config.toml
spec_augment = true
hidden_act = "gelu"
mlp_ratio = 4
moe_every = 2
width = 256
optimizer = "muon"
orthogonalizer = "newton_schulz_5"
adamw_lr_other_params = 0.003
warmup_steps = 430
Rows from block 5 of a small sound classifier, named by matrix and row number. Rows with one number within an expert belong to one neuron, the router's apart. Each number is 128 + 32 x the weight over its row's rms, rounded and kept within 0 to 255. All counts start at 0. Numbers have three digits each. After the name is the row's rms in percent of the matrix's.
Before each expert's rows are labels from the 100 clips, of 14976, where the router gives the expert most weight on average: "responds to" is what is common among them. Only what is clearly more common there than usual is listed. The data: synthesized solo parts of chorales (CocoChorales). In brackets: how many of the 100.
# router: router (model.blocks.5.mlp.router.weight, 4x256, trained with AdamW), inputs 172-255
# up: expert up (model.blocks.5.mlp.up, 4x256x256), inputs 172-255
# down: expert down (model.blocks.5.mlp.down, 4x256x256, transposed), outputs 172-255

# expert 0
responds to: note D#5 (44); note D5 (42); horn (33)
router.0 106:117109164138104143132164144141178119172145148161203063098128129111150215135108147154158100152212119058170166103228120071162146098122065153184136153149158108107180184105150132129118126093142121171168131115116115145113129113152155148182141107078141160124
up.0 093:120101111110088079162092114152142166154171115123089083147128158102136117155174129123121108103123174138126141122058095135081161134121114158058193144118154163147159094093148102150126120141122174139117152107155130125120159199134131119144063193135128115149
down.0 100:107185129152141169077134135088133069100102130117177134139084168130159099111103065142142135171129100158172124165102133123134102098095133156146150190127124110046145140106075158071151139134119146083138044083118097167109170140125064132108089161134161149114
up.1 098:105116147122170107179138108148091131144102137129129072158184177160107119156074047182158152108218167168085142133105185110125148118109113106156140181155124153065116118144144095118130169136126133162143144121097125163177099151181104165174160167127184157087
down.1 097:128166069149120135155123083080133142132131134143090162107064127134085082152179170115135134121049118102127166130071093140141105123131092175106160187118137194107177166082126132145127141141143132153078115104067171111121126108129043118115163118138093105123
up.2 109:122108118169103097125124142092160118158185095124129130162180151035152121171090077108119101116090082064108143120060208133162087180077122180117134136112134093110150089169171094132124164113091136138141173126140152166129170131173135150093105135080158124156
down.2 110:153163092096139114103114116136154143143083156101169099161122073107105120135112123147140147090188126161167157186136117158069157149102119136160155114147085155117113138157110105121175163134173115202153119096093123111165071131156113187150173119144082091107
up.3 102:111130093108100130069149106152103101091097094104062166114096158122157075108116114054140091142117056120081058177062164157103142152107116107130095060098212200125188137082132123119114166145199115163121106175178160108135167148121103083120161143140167147143
down.3 095:096106092074150108102105122159105161116177117091220135123133149162150154148084120138123112154192097143178128139113097057099125136158116080096147133169134143172088130115077145178190134161112105131119116100165144113145156105145077089156112127156100148098
up.4 103:138104163154070132170112107111168054158076088179081117110130081159211092138105117122119138097170191121131140169162139151114120156099091122158151210141053127063135164125099144124127146125121129108100087127128112114146150129133136108080110160142161143154
down.4 092:142106128074190172060130122162109095127144170060121151127085098151114154077154128110146153154036136109094116097091105110046076147141130097120095148149142151114151076131044089069134141146121155118159119153171105142092111200075100106102091137092102101095
up.5 096:148135137096109177087095138147172096166125130142118104107150062042146123125116164107107205140219127164141105173156135152074131122115147111043074100097138148142157049131169101204106139140194148105119125123119081128177160105075149136151120154107124139149
down.5 099:131123116146161104132175194114151115133167138171105114185156162204164181092097105101167079180140081092170096137165193159129107152128154131142115111199146086115145073118098114126169071101128085135143164110167155206199168180150126184148124113156118104144
up.6 094:111119166102150109084101087154132151074089153141098149121166101115111106110077116121151149141122138073171072168091145144167152109185141095191170152143170156155200114105168118143116102167116107132144154128146139139083141141139106145090169096147118160172
down.6 100:126094132129133103122133123105149049108143094103090135150091071129147116167173130167152172105158125139095141087140124155168138164062091127115099117141129104139101157107146103116138100136094130115068124103085117089114116106103082151095122194116132091049
up.7 095:147103133075121105126060162108099112117128108126149128114066178185140094157061041089144071075161097107095128084115050073075187164122124134080158120100115112065088092165168093105083127216089105144140182088126181166166151143160134120209136114156119152140
down.7 093:143156122114142125124096139082123179110135137177151105106163187096073126117168191149168179121081138131165061156183163163214137127144174075113135183190093153146091163102099156157140168046170140153112095107138097154158093079124213127133162125107108165111
up.8 088:161130104069075095143145154133150128137169165076143075107116166137175111146114174172196138112140117118144122110128110159117195136183124106142090099135100134106106065081187166160148083100174134165057120101121090104165163123153091160121080120152121171120
down.8 101:094118108169094115149112090109121130035111178128116148155135081131129121111102087135121109144184135080138146137102133144099177148139137156154177107103154170121109101134143191105203168096161132084148193106106118201130028138157171155065088103116103146100
up.9 107:046148172096121170142115096129171144127156152149124044129147036161137133106142147099185128114121136088113109147089122100182167110126080130154126103173133147139124171133085105137100132191157102132138100120116127105120118113123132107130114187161110163163
down.9 111:233129137068104055124209138138140153102139142137165163090122120097115140165160188129172118072067122135113145122134107155126153123131127108143140111132140093130111084144121118076119169110125100182096103142167122196109128207144125116076132114134130119134
up.10 095:155161164131084092163138168174142128109080073075111111149072167097087110042111142114125158091112079193107141164120146047088121125120119106073121141135137155103141107133148116132167135161138098126141181111103096124101126112036122158093074141120153109100
down.10 098:138117141072097135133167195101202192070102151148189136142160080104140152152108149135133100163142124094122083145146054107092132072111163088190108124190087131120125152099159133172180147116108111169110082074142174132189176145069140149141066150156135174179
up.11 107:085093138097122129145117137166134121169197100099108148133154131126199108147164149164139139203185097136127111105163152097115105118132094173143127124136168156104137129128143137131113098143110110147153114125117079154141112139139175077154077138027126163157
down.11 104:145100139116118157089118168125163089118145174149090175069167140105114109123123140096157125158109139125124137117130118125090115124137116104094159152143134100187161168105117082109098141148150172084162110161094138155165130068212107142083100125148130167194
up.12 094:199135089155155096119131160127120165111052103185160152162108108164103085118112148153173129089204114152169141143164087153129092090091116101103095161113111177156111144155190130114132158120175082103155165120129126182113120095138090115094124093099136101138
down.12 105:133165072071117128078139125153136133121099197072105134148110122106142161137124137099104121053101138201133119144112121125065147140187137136127125078123126100059133098143160139126144153103116121144116125161152174190181093107102160150101157153096153149183
up.13 098:137145121067122103149101122120144155086152118138140139171130156155145057120083142135072148072207177146125118129115151240078166191105095094102091186123122147143081149173168118116082146172094109107121142153115124080141144148101140134099131116152156103119
down.13 105:117170063147130113081126104170115157140117169103085110106117126081147144128135132103126160147102161191090124122084146153121119114168107075180121133156171112046120075133121150119154099085197100161196098156161152168177125137138108136055143079150107128122
up.14 091:112151156103100130105143104118099168121061116163085119102137138165089123106107089148112099103138131105129124125120138087124146117101169173116092136104146069077065109081099134169156111154050072161163143167059135080111135104120141179114085135108173170105
down.14 101:138153099106141155162169059147084103092149121127071159145191145119098152164087134149106171126179176082082146137165104136113189123213117074124224167092191190161124133171053088106084071155136140182144092179157162118133124115170067138105154111117146121054
up.15 099:113165099134095188136046128132114153095182079095113122078097150135111077151119115091125164090028124100159104134112106125119123110075105155123134049150201093211179091133083116106125140145096144113143173120111109115122103151085173139148120116141134157174
down.15 091:091136106149153099162141107148118039158142098136173141105181088113150157167097130167083076169205051152090098137141149132176085101131182131093126116129159112097087168118111151128173118078149101178140096112188121153128138102152074103121141164179097082130
up.16 107:096193136146116095125120179112107157115111119116221126120096102060115094054164155124122126109133173095130083168147112170091155135158104136116083128097094148156157165105185143095173149175146117130081118172158228133133156190113136108138178149143142101140
down.16 108:130151159180121095087168128122172159158179120069165157121100080158157112121088113178127125152106147106141141178091115120169096122113083144186179126098164068157167068161119061126115076116095151145140197142153144188141102104178126148124204092200157146147
up.17 096:142159099111157160169179102157179173113140123114142108160106175108149163088162164141185121144158150163101081175156145147123146128116155135115162083083124112116158152123093139109137124116095100179145047110110157068151111136131118150126160136167197105122
down.17 099:121111202113098133198101163137090162070073160095132129109097127091148128096084113151141117123083148101126124134141122056115091059150117107140158200201104221124083144071125157126099142138131120136086073133155140097154151084109135109113121118106129090128

# expert 1
responds to: cello (92); note C4 (73); note B3 (43); note C#4 (42)
router.1 090:164107061123130137143080174114143130080100114123077129158143141127152074108148131116159118143086102211106146103067186243098164138136169106105123143120085126160117082146143152130148160088166133142093096145148173150132094128123129088117111172157145070119
up.0 110:129097124094119141100184082122110168148199147094103185129094226157083126121110113101152164098137137088123150157134106107188121129125185123080083162127164140122181093114108111175153167125153171117091053132129150155041167136176133063104111101103062135134
down.0 094:160101097120147204140092182132141127122110162103077142099076089092146075107088140089197191098141086134156116135114104127088136139098099119105137155157099129150180060111091168089084112104119113140133083148102120081141127088085138096109166157185099112149
up.1 113:137154154153111094120115153163060153131116167087109216134197123102160171186105125178110114141137056102178120123128039147167090190152133114113155113142122139115129158097110148104101160157065114125164111105065160082147166117125093087161153025145138125165
down.1 097:125156081140129132181079218095212091141120145130201103109128145167115103106097066104137139129089171130119113165101098132163172105088156084125117141073148117156131111148123129136174159100147125136150107149094092123102157142123129144149182097125176095099
up.2 105:120160155132121099159178098081125110112149119126150157132139079116096121124155098134162119160166155108144110122091077129144161122101176168149091118131096128169152153112130120141143121097196148161133142120108113131130110097127141128169148114048162108126
down.2 097:136139103147139117087094133170127115122106167095155119157163152174172124118150184083118111172153090189159131145084164130141155157107137141106143107118079103188149121152110145080175065083100174142141152104135152185162094098179150139097130119189085130136
up.3 097:096115130135122128125091164149086177173166136085131112137120146144137127062055157159119116130176177093133123161132118103197152168168152123189118223138157133122075141102151165170172153080166089140185137105166166159152074137104175146154118115145146121095
down.3 107:141135117108147160117167097135155115160163131162059092147106179130121149158083095156134112087076089082147125194149129123105147140115144119145095121143176137095149086177139081084172132108127139093164157111057142111125180112102120128156178196202081137139
up.4 099:060090111143136136121145113082118095121086131115146105141127066111109132152111126137088116150125060071124128072154146137189161089103116159116114155117155106104129161113117126111154128133168121173120085148131149166099111142112145103175168069144116169131
down.4 101:163111136111175152174123102130151225142142085190105144113176154151134108158127124123195091130120104093147087108157127132142153160104109097121093093081140159175131159155132140164178098119120113092092141150165105096011116082099131103165109115095153110179
up.5 103:142126171142105141130163145112135200170191131098191094147190204132109170084140097129128133069136163093074154111137101153115164106105140167108142118063137120139142143083151158090150158126134113177085169136192142166135125121084141155124126101106101116130
down.5 104:097175166153106094040109131126111129148114086126108124095204090109129143163048085124136143144118072145102105126136126140087085147109151176104186111138162185144152115160130073130058083150163168147130129074101127132106076127166118142108109115136116130132
up.6 103:096136131083079113208132080095150113132170113170139103135132188125094090080099120121159056157133154134158085153134111165117149106100159167172124114153091161148180105124139172180129108132022136155133064084127141134090103128097142164131097153149077138079
down.6 105:147112080197125092070149076097152134119111176165112136142140147030130107138126181132092120097181071125092189124104147080127138161185157073150080154157158142128118108124094130109160115114099153100134157178140140100153139092141103115179151149115160114095
up.7 106:165130193132137106155070147104178109073119061124122090127110095146144161083173146156162104128147068080109115126131148130084072135150172104179092139163180125121104097154039082087147121182099096080073108161123163060134095177159140125160118102188165131156
down.7 105:126105131170117147136126112154078184112103132148153112156107079105146088142129198127141160094192122074103084142158146080134059157151164106133046142153100165129194096141148142123132089159045154139124147148154126126098153165139105091112133171166137102083
up.8 103:178127090093097141126106104155099131078207077082117106161131185137142183103102133103135173133152142108127144119123156134139154154119078137136119129118151139081113129151153125117092178118106135143118115118161131138144070071077160069140118162143111128099
down.8 105:134157100124139096131138161130124139104110139169128087090073134176093117079074130132137077170171174115102165130179124163111101121089177183143132092119132112165153098143152150121184100096168146079130185132131170131095146165155174155143078076208177151074
up.9 106:079163085176122146193128147176103117103114108143132134091122100127047067151138102143109218172130112129120138141194130145121154161172114095157134078138122060082122142155146061151132178175137176148151113137096111132182154112130048117113119186116135128133
down.9 109:080138142168132128128141156093121000111097120180152116174154136172108157106093106109157157087085127126157142117112117103132129111136086136135166117149131089186162173141085119147121166119118147145187109151077139124150106153100095075113094180149093165107
up.10 095:150084130107101113140165128089182171135134142127092082116131140126142173107023092121140133097083138134188124138109140102067134124111126121131147170102065128112159154125140146139141089236074132104090089163128108097122157100100168108151087158081090134106
down.10 107:155135121140209147129122118122113116093108081134110176145180178106168153100168157129138141137165101127138202128131122147169105143139068107099098105123171102091144123148164169182068155099147160150139158065138106105182098129154076167151121086138100096163
up.11 108:172112105130091108143100170107152138074219121130152132125097122147137140090123112097131132122134147202144069145157096117101115167131148069138147093158116088186186094121165160124149144089146118133126145111171153156165123139105146054143168150110157115107
down.11 102:140176111118106134097158078171128125177083177147114111098163165170107159101108092117142144137153119077131078107065118185154151175113143192124076158167135156151152129157086136124100123156130110111050110145082137063162128130143121152127088108142168097068
up.12 101:074108070148080182095105111157143082038097090115134132137161098161171116169178151182135146178158088162150092123139079131110128144140138133094167033158165112129136177123113165122082057154108124091105138098154152140130113129175112160138103140123156143099
down.12 109:147108114190144067142084122111139157151212126186148137122152143118095130043112091177126142131031148069125176140128111102105138131102184125142113119178132130154090099157155110192137161147112141172188142117146155107150145107076123118171151117165108219128
up.13 113:118138123104032113130134165134145139190140099115094136150111146142143089165125100084118169139195109144176116161123148114107062119142134172039104091132153153110136137129129070121170078135095099160089073152152112129129127191161104136158158135138195119140
down.13 100:137096126126130078101155127098134109154146163097118154136164150136124173114098105093088116176087115169120117168211113163125188127148047123116176131166084102151149176137135104123110111113171119166208155111049106078064102117100134160119092074100101208115
up.14 098:115142136116200103154129116156052157168145125140147148120158122124141051113125085140092108177123103095152133135171161123124135132153159153128050148128105134125172124118139152125108143094099073137161202112098114176095135076113124198138168168106156142177
down.14 095:131136117148090135116103154139127079135079096082067143119101125084135140138091124092091062144162134145124044081144142185162143170129143044153167100135139130214147121138110086065100139147110195144142124118134141159124143091104207118046100144113101137114
up.15 115:145149075075113116082164119116124119083107153174151102133137122135074072101194146109131142078108128138123123166110132165084144168122067102103147147140149125159124128108183165125125171088169115128120191087100043147079164146129141138119081108123195109161
down.15 109:162172190127137183150112147146140132151108121163182120128115129163126108120123138149145136186152179055128118134102118076164126137169121171088111134128143118072183162145130101092115130141072147120096075164144134147154175144127128154105169145145177100125
up.16 092:096130093133142077126190135116206130157047131111166144225127127044100077165148145090162110133112198149138105093133106141154088125120089129165157134145146068168111153147161156130132110107162083084111155115108137073092106097137107101131141071139152078153
down.16 094:109167132176139112067112133078119113110095116107123053106150114139116131033127163104144137138159107187119083108112105094150145134134145101105128160071085134075127111106108145129112110146137142143184142134144145138173115147165143094140114127158144125139
up.17 095:133101127075119134116086206111110194126136089135171090137193120107156106063173086157148100162099137108155121189136181121099121035121150094164072184123084139147173072159111202030111111125114158158124153098117191166177129069152144082153121135087124106095
down.17 097:158098122094172139148155121127103080098084121074139117116148142128132127121115155081117066104084138159124135126110062109214088148104125043148177084128119149114116111132106076203107093121152117130141193122155106140134129087131219107120128136143087116128

# expert 3
responds to: note A4 (47); note A3 (37); bassoon (34); oboe (25)
router.3 100:139208124152192150154143125152113128147172132146099194161125133125082155149095133154085181112151106143123129169042072089113159119123153138124143135126079159130132131119089146147113151159128154126105169087124113133127126161122093132092106178165153145120
up.0 088:066141185079093145150188099138106124087174069177125163129105146142177169121077123138145071100078144118114093135152125132096146111159122105087179172151099112085109157138108113191098124107171153124167103120150158135129118102095097127126101126116142042114
down.0 095:169100111148157076076163091143159085166142172149117129142154149136129109203099135123180132111148124161097068163159138098151159103154114143125153115183124133152167126081156108103126102218130214138132137069188144093128106166140121147154179101106113188102
up.1 093:165108071115157166164099141078146146088121092106110057131154124120154155127132102117078118149117151075161166120146121148091158061126103121159134093093092137151118127112060176175144133173139171169133117118152077137099172108142103148131123095152121141082
down.1 095:129146135081082138109104140187078055129077128158164103178128125108090123115098215145138170097124120155166091107087130124077071117127123169135126123153157121087162156086109096104160133132131118109114173143105135108129105119174156167109116104124130089164
up.2 104:104112130086130074130129110130176099129118141119096184107196157022083173094148188155146114148131134105109116175164118122108143170118102102124206123187109184096155122148093132153166096116100166149094097180120154134161153165127073149151138122141045126129
down.2 106:125171137160108150104199146117151142168112146153202092157207128109157147153084138100128164114154142132059142125056121154078128108133076155135118145041138135109101158128153150085145174112119139156109111090162142114144180153172141132135076130080189114141
up.3 098:132109115135167101146164135112100108078095073125147123113133133162087086154163135108142107134099186118133093097154040167141106133113129157109124108175160130144119143113185144128143068157120150134163097126163108090117122182161077195171125137092112136106
down.3 099:156206108097094158142093103093148138161115141157182113154126118132118123143128128129097116172127116084130157139063129143065087092083098209092194133134103113118152156081098103186118137139136118094124048135146078147136148090088124124090117057154110152178
up.4 101:099060199118155142150153087170138140187099130084131098145128174099177113102072093121171189121079117084113120164125130088177141171169095162051145082150115125141097152154121109187128140082180167160136119177113096089121139176107133126122143091189121112115
down.4 105:146134121185128107187114120162192177099160170140100071109162146100098100150093209109137140217141131109139110178080150122130108136168096084149082095152136152060114116155155123102125116144133130094148100152167172164101112142098099084148175135062127133148
up.5 090:167088152173162148111127124065169160109110142047154129124133087083150181095137200054100147170121146115091134156126151101158106111124065126145090112089100111134161132140132118114073114116158064107108064093083133144114148111101109130124202140181123145111
down.5 094:137182156078099100102188118142103195131107122177115073204112152133222085096173121062140146096176060138196180167166130087096152131132104118150095154131129160189131128107102193091097137077065123098131120150136147128125082155156153093184153096132125122157
up.6 095:123133126100078143139120182153094163173093143171101178159126161063185101104122101136092108146178159117162115146133140133094097082136103107068157080079092190101086091090177139129095126113063024106068108110070092180147208129150160116088083161124115099119
down.6 102:095079104183149135147083168146080110112161117112055087172108157084148137193129123096106140143008162156151182081104176124129144098086143159151137155168112104167137202110078142128162106185102148091136151131181111139139117109156136094141073162091139149110
up.7 095:133118131094077148140189172166139121167119080179138131096052116078121148126112176148120115111193123103127131177172137108140092136117138203144094111150180116104151105099147102186089117112153101085080121131090082177131064153089086130148118084114202159147
down.7 093:123148117189134115091144094073110156133181118153123114091108127140145058142139133133112113167162169147120145048146097080131083188134089087112164138108084096098122125126137145155114099158123151164123178157141135031138140166156138130110124139140112124093
up.8 098:123156122090118152062091171109144100148084139147142139081139053084124163172144123137139081086224157147067130149153093140109158115143073061117100129110083068201123098134125106103130123166172114120113095117063039139145131104080122115099119111092145114160
down.8 099:154104147135214090142131146121141136068082148154109126117149115201119151164093119135160146078146128092120091153082129121170116118129123187142131170114145112107183194174133112135108121140092191108155140113131144061081088177137068164120172100090116044121
up.9 084:163160088138142097123161123126134124149154174179063065086147090126091129130124138079135103071086137137172118126168096091138138156147139143093094205156122128142147107144164142121046082161149107065115108187125107167137163149093129154156062110176161106125
down.9 088:153074102133139138177116162240068148183168111126153140172159121139162107105094122170088138130158191124097095141099110157130168082137128110127148105131144087054116104102129108139133099134096161193142131150107152121096130094145206103153131105108105142136
up.10 100:113095122107068150145149174147118119119120178121109143126145130137141170163083099159161111107233128109153160077168182164162155143094190135144116097146141113106141141083134075102081133159148139099182086089156103154129113118152162061100148156088124114091
down.10 097:091125117121084070109084160158155129111114171146129142110114157145134108110138182147099154158140138149158149181081109105095170112120097077094103169154177116154105102115120168103080148130149134134104183160129140062119115114104110121125119130096182135155
up.11 100:090177162102103090062125121112066104156105100167128135120145154156089171163169087093106105103110152172051131119123137091145139134192145212118119093124154128145110120113117193112074109184157155147129088113114102100097156174050135089161144091101144105107
down.11 104:167128148136090157139153158116137105148171159112175083153067085118136084115139109191127118074165092081193091216150106077121102115096146143148153205136131128114129175111164132144185133111122105094057099151106133092100094116141110212149101141160112085119
up.12 106:097150150120085111137105200121076140123120085169107188125144149177081128161085089139073121095154106149091124184123184033165134114177159140099094162145151093112114090124141099192147145114146177144174076162121084142139087124157096140145129106130152099070
down.12 105:096105137176059110162071132193134153145039165137126132118101042065155132133095143138140122096130179099091077166169096085094180165139105101168131129118108184143110140137076095111112086116128150131147147108139072065142096103112200129162118147098126119099
up.13 103:129161169061113108141138105133133186160132095146072190163140092169138125098154112072117160136125092181122075124125075130148138171136084131218156126041117128135139123116123137066162141172123077111108165140050118130142097108113075116125147178185123131162
down.13 104:033183130145128163084128123122121093177126158141156103144118201072146105122134105154176163076080104148141152089102149134111133162083170099125141105148107104135091107114138144132119142105063099091084038133124115163141092135089114109145085099121105112112
up.14 110:080095144158118145204146140116154141090154090132153140154136157180076142170137116137131120142055099082122109172130090087154155129115120140139183164172182147067110127160161178121139081148182149152126094145131110113095123127147111161132086141142126121155
down.14 113:216178144104116136062155099155165100100151102093182100109134109179149149165121122086176144155126112103165103140136156152122117132154121116180126111129135122125142113107085136147147127119063107128214121117138147143088093135136154129129089121109149150122
up.15 097:198109129091102109135080125147106096106141168095116135143147115089095100147187108106096149106135051168160131155140144107111109108176113173145109113116130131157133151124095173135184084131136144107084134137104136141095128166113065117180134126178158118099
down.15 097:081114152102099092160160116142161138121099151186131148079082117142124101121142143092146122148131153161089179141182079145139182120137126164072114119124172095216151127145148107086078139105135133071130106169136102108129146142071168131124133120079135174148
up.16 106:147103185113149164176113109134141114129140133133137152110120090088136089147137097122136105153080062123141106104143138091146105094165095076135123122132206132105072190114142071048095164142125090157175120161150176157130078145105143103166160129073121130122
down.16 103:158078092108129087068123129120173114174134134150091062041144144105069131127188143207123131196149124187145178124199111128149144103140143093134147125069076085143108154072137182158155136183105109118143129146116115155128139076083153064102089090098144101142
up.17 090:135124096063118120176089160191126081128058169094104086157174075122136132132090099175092142113156082200198168095130113133139151143145156145175149152134061076168077101182102062109089115112174105135090092145158139136126144097124119134153091093098147081100
down.17 097:183149132105119125113103111073176078071121096096138152127104155151135129043113139066174095204089091083109074079135108175109077102147120097170101092129056085116116133130153162197155130135159171113156155179146131129129196086119131128104140116095096160141

# expert 2
responds to: tuba (70); note D3 (33)
router.2 103:137085173110105068091090086095072109112092127094136119098120098136140053128154094082104145106080176104105070117198144125119060157129128112093081088128153108124085091148117072090115086173069103079144123153135103077128123129125119134107163063103066131140
up.0 091:187116098115137125139141118137132096154141095114112102099081121162115122172116117103129066159158164122144147170156160110134168156113174127157162083065164195122110141138097114146143176126161147129099111097134128062092130125185140136075083179118121053081
down.0 093:198178166097111150093122101087154127127077164084121121134119130145158125147084146172134148153164140103109131093065153089099103103168144173220136157142137130130097143113055150079135156114080109175099121122095093170133141114149074109166150142114102100136
up.1 105:126072150095058150088131055075064106115107081174115116104061138125089120107111133098099083165134170064137127135169169147154072153097063106137088140157102127118084115132163114163114158185090167127110114118149146109117149127117121121182148166096182185065
down.1 099:112149156213145089178162212193203121143169138137137154139135136108066070154105154110151120138130153172161176133124157120126148093080179111138106130169098153130135141127117076141110126143152132170133107163104128114157155125152143178112164126158099085165
up.2 116:070134118129127135108077166153108087161115133117117140133064066128085101152099110179112107129132154195160113171127067114130122150135138099123147162080154123192103136152076136133087112146126088116131132158120083084206139099092156128169082174185108179130
down.2 102:110128176126122126075134161110136115116173092119136127120180085135124089148110122167161111148154102169075181124143172179131143085046098157150172113108059130122139117186182095155099141112124090157158140130057112100172145154129132142086023111156164116096
up.3 121:126132145116142097181180067109061142140199122089137155160153104112131141069104117087193073121089104134135120090130144159148158116150105056144092128078171181131167089153126134148144160170092135155140158192129174127203096092121140109138112141132090155095
down.3 112:141106079155089143093119148146118078128163134080121088139240111170177149127121113167129126141179140125167149098093120079082135128169118101145157165136128120205151130115156157131110100151118123097130078129130155106140128087120132166115093175156150114139
up.4 101:174138066108102149083104078108079159111077147143123145161157147085112152200117125101100107096149150111093115080149145178114146128127078183124076199058127079148164116120116156117122089127028091136100095155137129151149119145150105110106140151133152106117
down.4 097:131096164141200126064140126109180057201113184152131133158065147131118079114174105160181094171132096157094122122148119109083176075105133132067133145126107109108122163120193157192124138106145097155154213086119152102108127096131145152144136162096097151122
up.5 089:133096211157165199153171120156110131142157107119149131151147118119161132192102115151156210163129168117118144131151156157079170131184118098065166096132149089141133089159107099105208141149111132134130150153142176132052163083135074096140113154131102162149
down.5 103:157117114068132042084110113121131096111105167105190169119157185098118101098177139092120064089152134135172075146084163125084118105099179154083101138152119128119151176127109100150111112084191113158124125115151134175077100121087126129085131093147157096104
up.6 099:174128038070087120107133173141068138067087099129166178093153082135109131096164119127058135162128080192112091120158113141123099127150096124087151083138129142104113118144145157124101117142113066060059136114123091122103137065141100097099147157098067146140
down.6 101:062139122117135119126187092174176207223155091096122121138094203101118124096164117127131127112161090103146132125102111155064182147132186117207135132117076104137136116144152132128116093141125105127167080152168093050136085168155099145124077110122122197183
up.7 089:097139101080145176092136085108168114125172116113145156124104104132157111125165122131079127141115139144146062169199110117152132121047143129132160093083169137128091098116108102115179128090166085103144149154152150180114084141180089137186139089103121123175
down.7 100:102105142152142086127163122189197155086090148173158220117151176167210084191152162118090142088183131085144159118104121123149155089167125075120074124102130137156193092115135142105150067124113176122138141091112107139091173155120130116070178083100135120126
up.8 089:120098139168084121094169163168144127095075120123191126118106143096161130139136130168175136173120128151128142100144173151144171095129027114138126109124141113228107216118134132092089088105110081134111157154105132153102158118126147168194096084102180104144
down.8 099:137121114160138186121122147202118081125238124116134151130153100149162128182083135110101148140118142113144171119150122082106126090171155147076116186162153107174084104166087135176080098138117142137118087141134118116092135081087098105099131128146157136141
up.9 094:117177155157115057093151190208067151142100133174141119078087175157154122118123116134113156121158093138119126141172141138184133120116124110114127078202138159109095179145148122130088116139087156090169138106084127111167138055108158131116168069137088194157
down.9 097:146162137108154192105117091127189148105171136121136133124137073070093183081205172171141169196148149126140136157115138116167106147108162074079136087125130095169097125130087120152083117131125152144170098093142105167060115191160139173087180138148146099123
up.10 104:190139109093085088188084085140102155086169113073141106105109098091094128165094082157151130114140129162175067135184022105163154150144157143136140130133140103109062098104172103151100118105157109137104167143159092108104105137080115137100098145132136206162
down.10 104:118149171172112167095147107093085141136091175112156213167072090146123136137115155142126150152148118158114183082103142130106141124181136198128150086186117094204085145135095155085080135120144077231030167133151142069118132134129127106124125132115163115165
up.11 096:088115156105124085122116098153128090125177127148115087151124151202135105110183095113100179127115067146118099138114097170137133111109165134153151096149190126138133117143134136120162125091126090091109173161102154118114122148161177126137125140108157167109
down.11 101:216111109143151152097154128093117156144102102096150132094046149043163073152100091085153137135131138095188077088111138114145126111072119142141104131130155108179102210109118129162126140166139120163124165137149071090165090104101067099072131101136151113110
up.12 085:153112144130120160133126124110070119035099158117121173181165129076157056130073130150092132104144082143093162165135149169117196077088112098165170189157121117102148119074171102137112138107152135132105124122103167080105131134078209079088098158152131104128
down.12 092:100111136089117171107148122119123100152159093125182136142133133134184165103102171071151106150132140068137071143187142120175079075173166154215154107119082144099111181110144103146142094125095108176107095141167140127144077133148130115111078133103125205119
up.13 092:082137185169087116137153194107168137141094138094099089115086103118163135129131154114159087086103128123102074137152142177150122114158123118109127158080098119130111095129145115126082127157102148128171121125133108144173235192115151150092084111098177131119
down.13 088:083103124102120131203146122125085066137113092156166115179132147079147133151088178121112129102161163113102084145128132096118155137063143134101077146118143100119168139117123133145122118133136130138089124150126144121146092105137145165146151137087012163193
up.14 096:110111149116083160148106167104103198136107195120133122115126135161160087098121175149099084099119134173091129144176123169149148157142144108140058081154201153140077172133131118119067144128078152085071100142093141135166147137147167150154097148110089069173
down.14 100:115101180145175089152176107124085139084184150131152094130140094140148139177169145108186118135130142070121135100114142097154180125193076136169193128199076166115161165128115137106141123156152123166165133110142189086130105107107116111056176063168141128103
up.15 108:150184125091129148087210165195047105086176139117135079135150100140125103100157185137120122125156087156166114103149154110169154126105142174125139130156142145113125144153100169112144070090078125067115119120130140121166151112140107112150117096108166130147
down.15 098:166173087077174110147173068165152120126114117143134176160142133070142122204190117068128172133145169092170081122107104149175138142154136116100114164053120127088179087216124145111071151114155094132110091152116117133116129110182177123147138177135087150173
up.16 109:141159096090122092146170097158146132113125110119142113163162113114123058164082078124126169132117123109159106095152132135100187116113116149107156133130123159119098126121128094127095096124039113104117120132078099164153149128134109067129108133124145180151
down.16 108:109166183152137097098102119173153113109160186118058186146125163146092124222144108091106113136137148151090150064114136168102173127118170102086074114179126162126091098125149162120169127141139067142143045094123146108129127153132118119181158135123114114084
up.17 095:138169144144112099121116103155142133133158115127144126103113129106104161108151178149080130123074094125118128175090112186088135126120148142145158131044175129087091145104082144140105115137138167170125100117121133150127147116179097069182092085119179162159
down.17 094:142132096146166104135152129079174161150122137128122173154118159213197104151104168148137162156154118110163128159163095120205133079101105082113088091106149139108101118103121143146115145127185152147053085144100052156121123124063097109141115118119149125117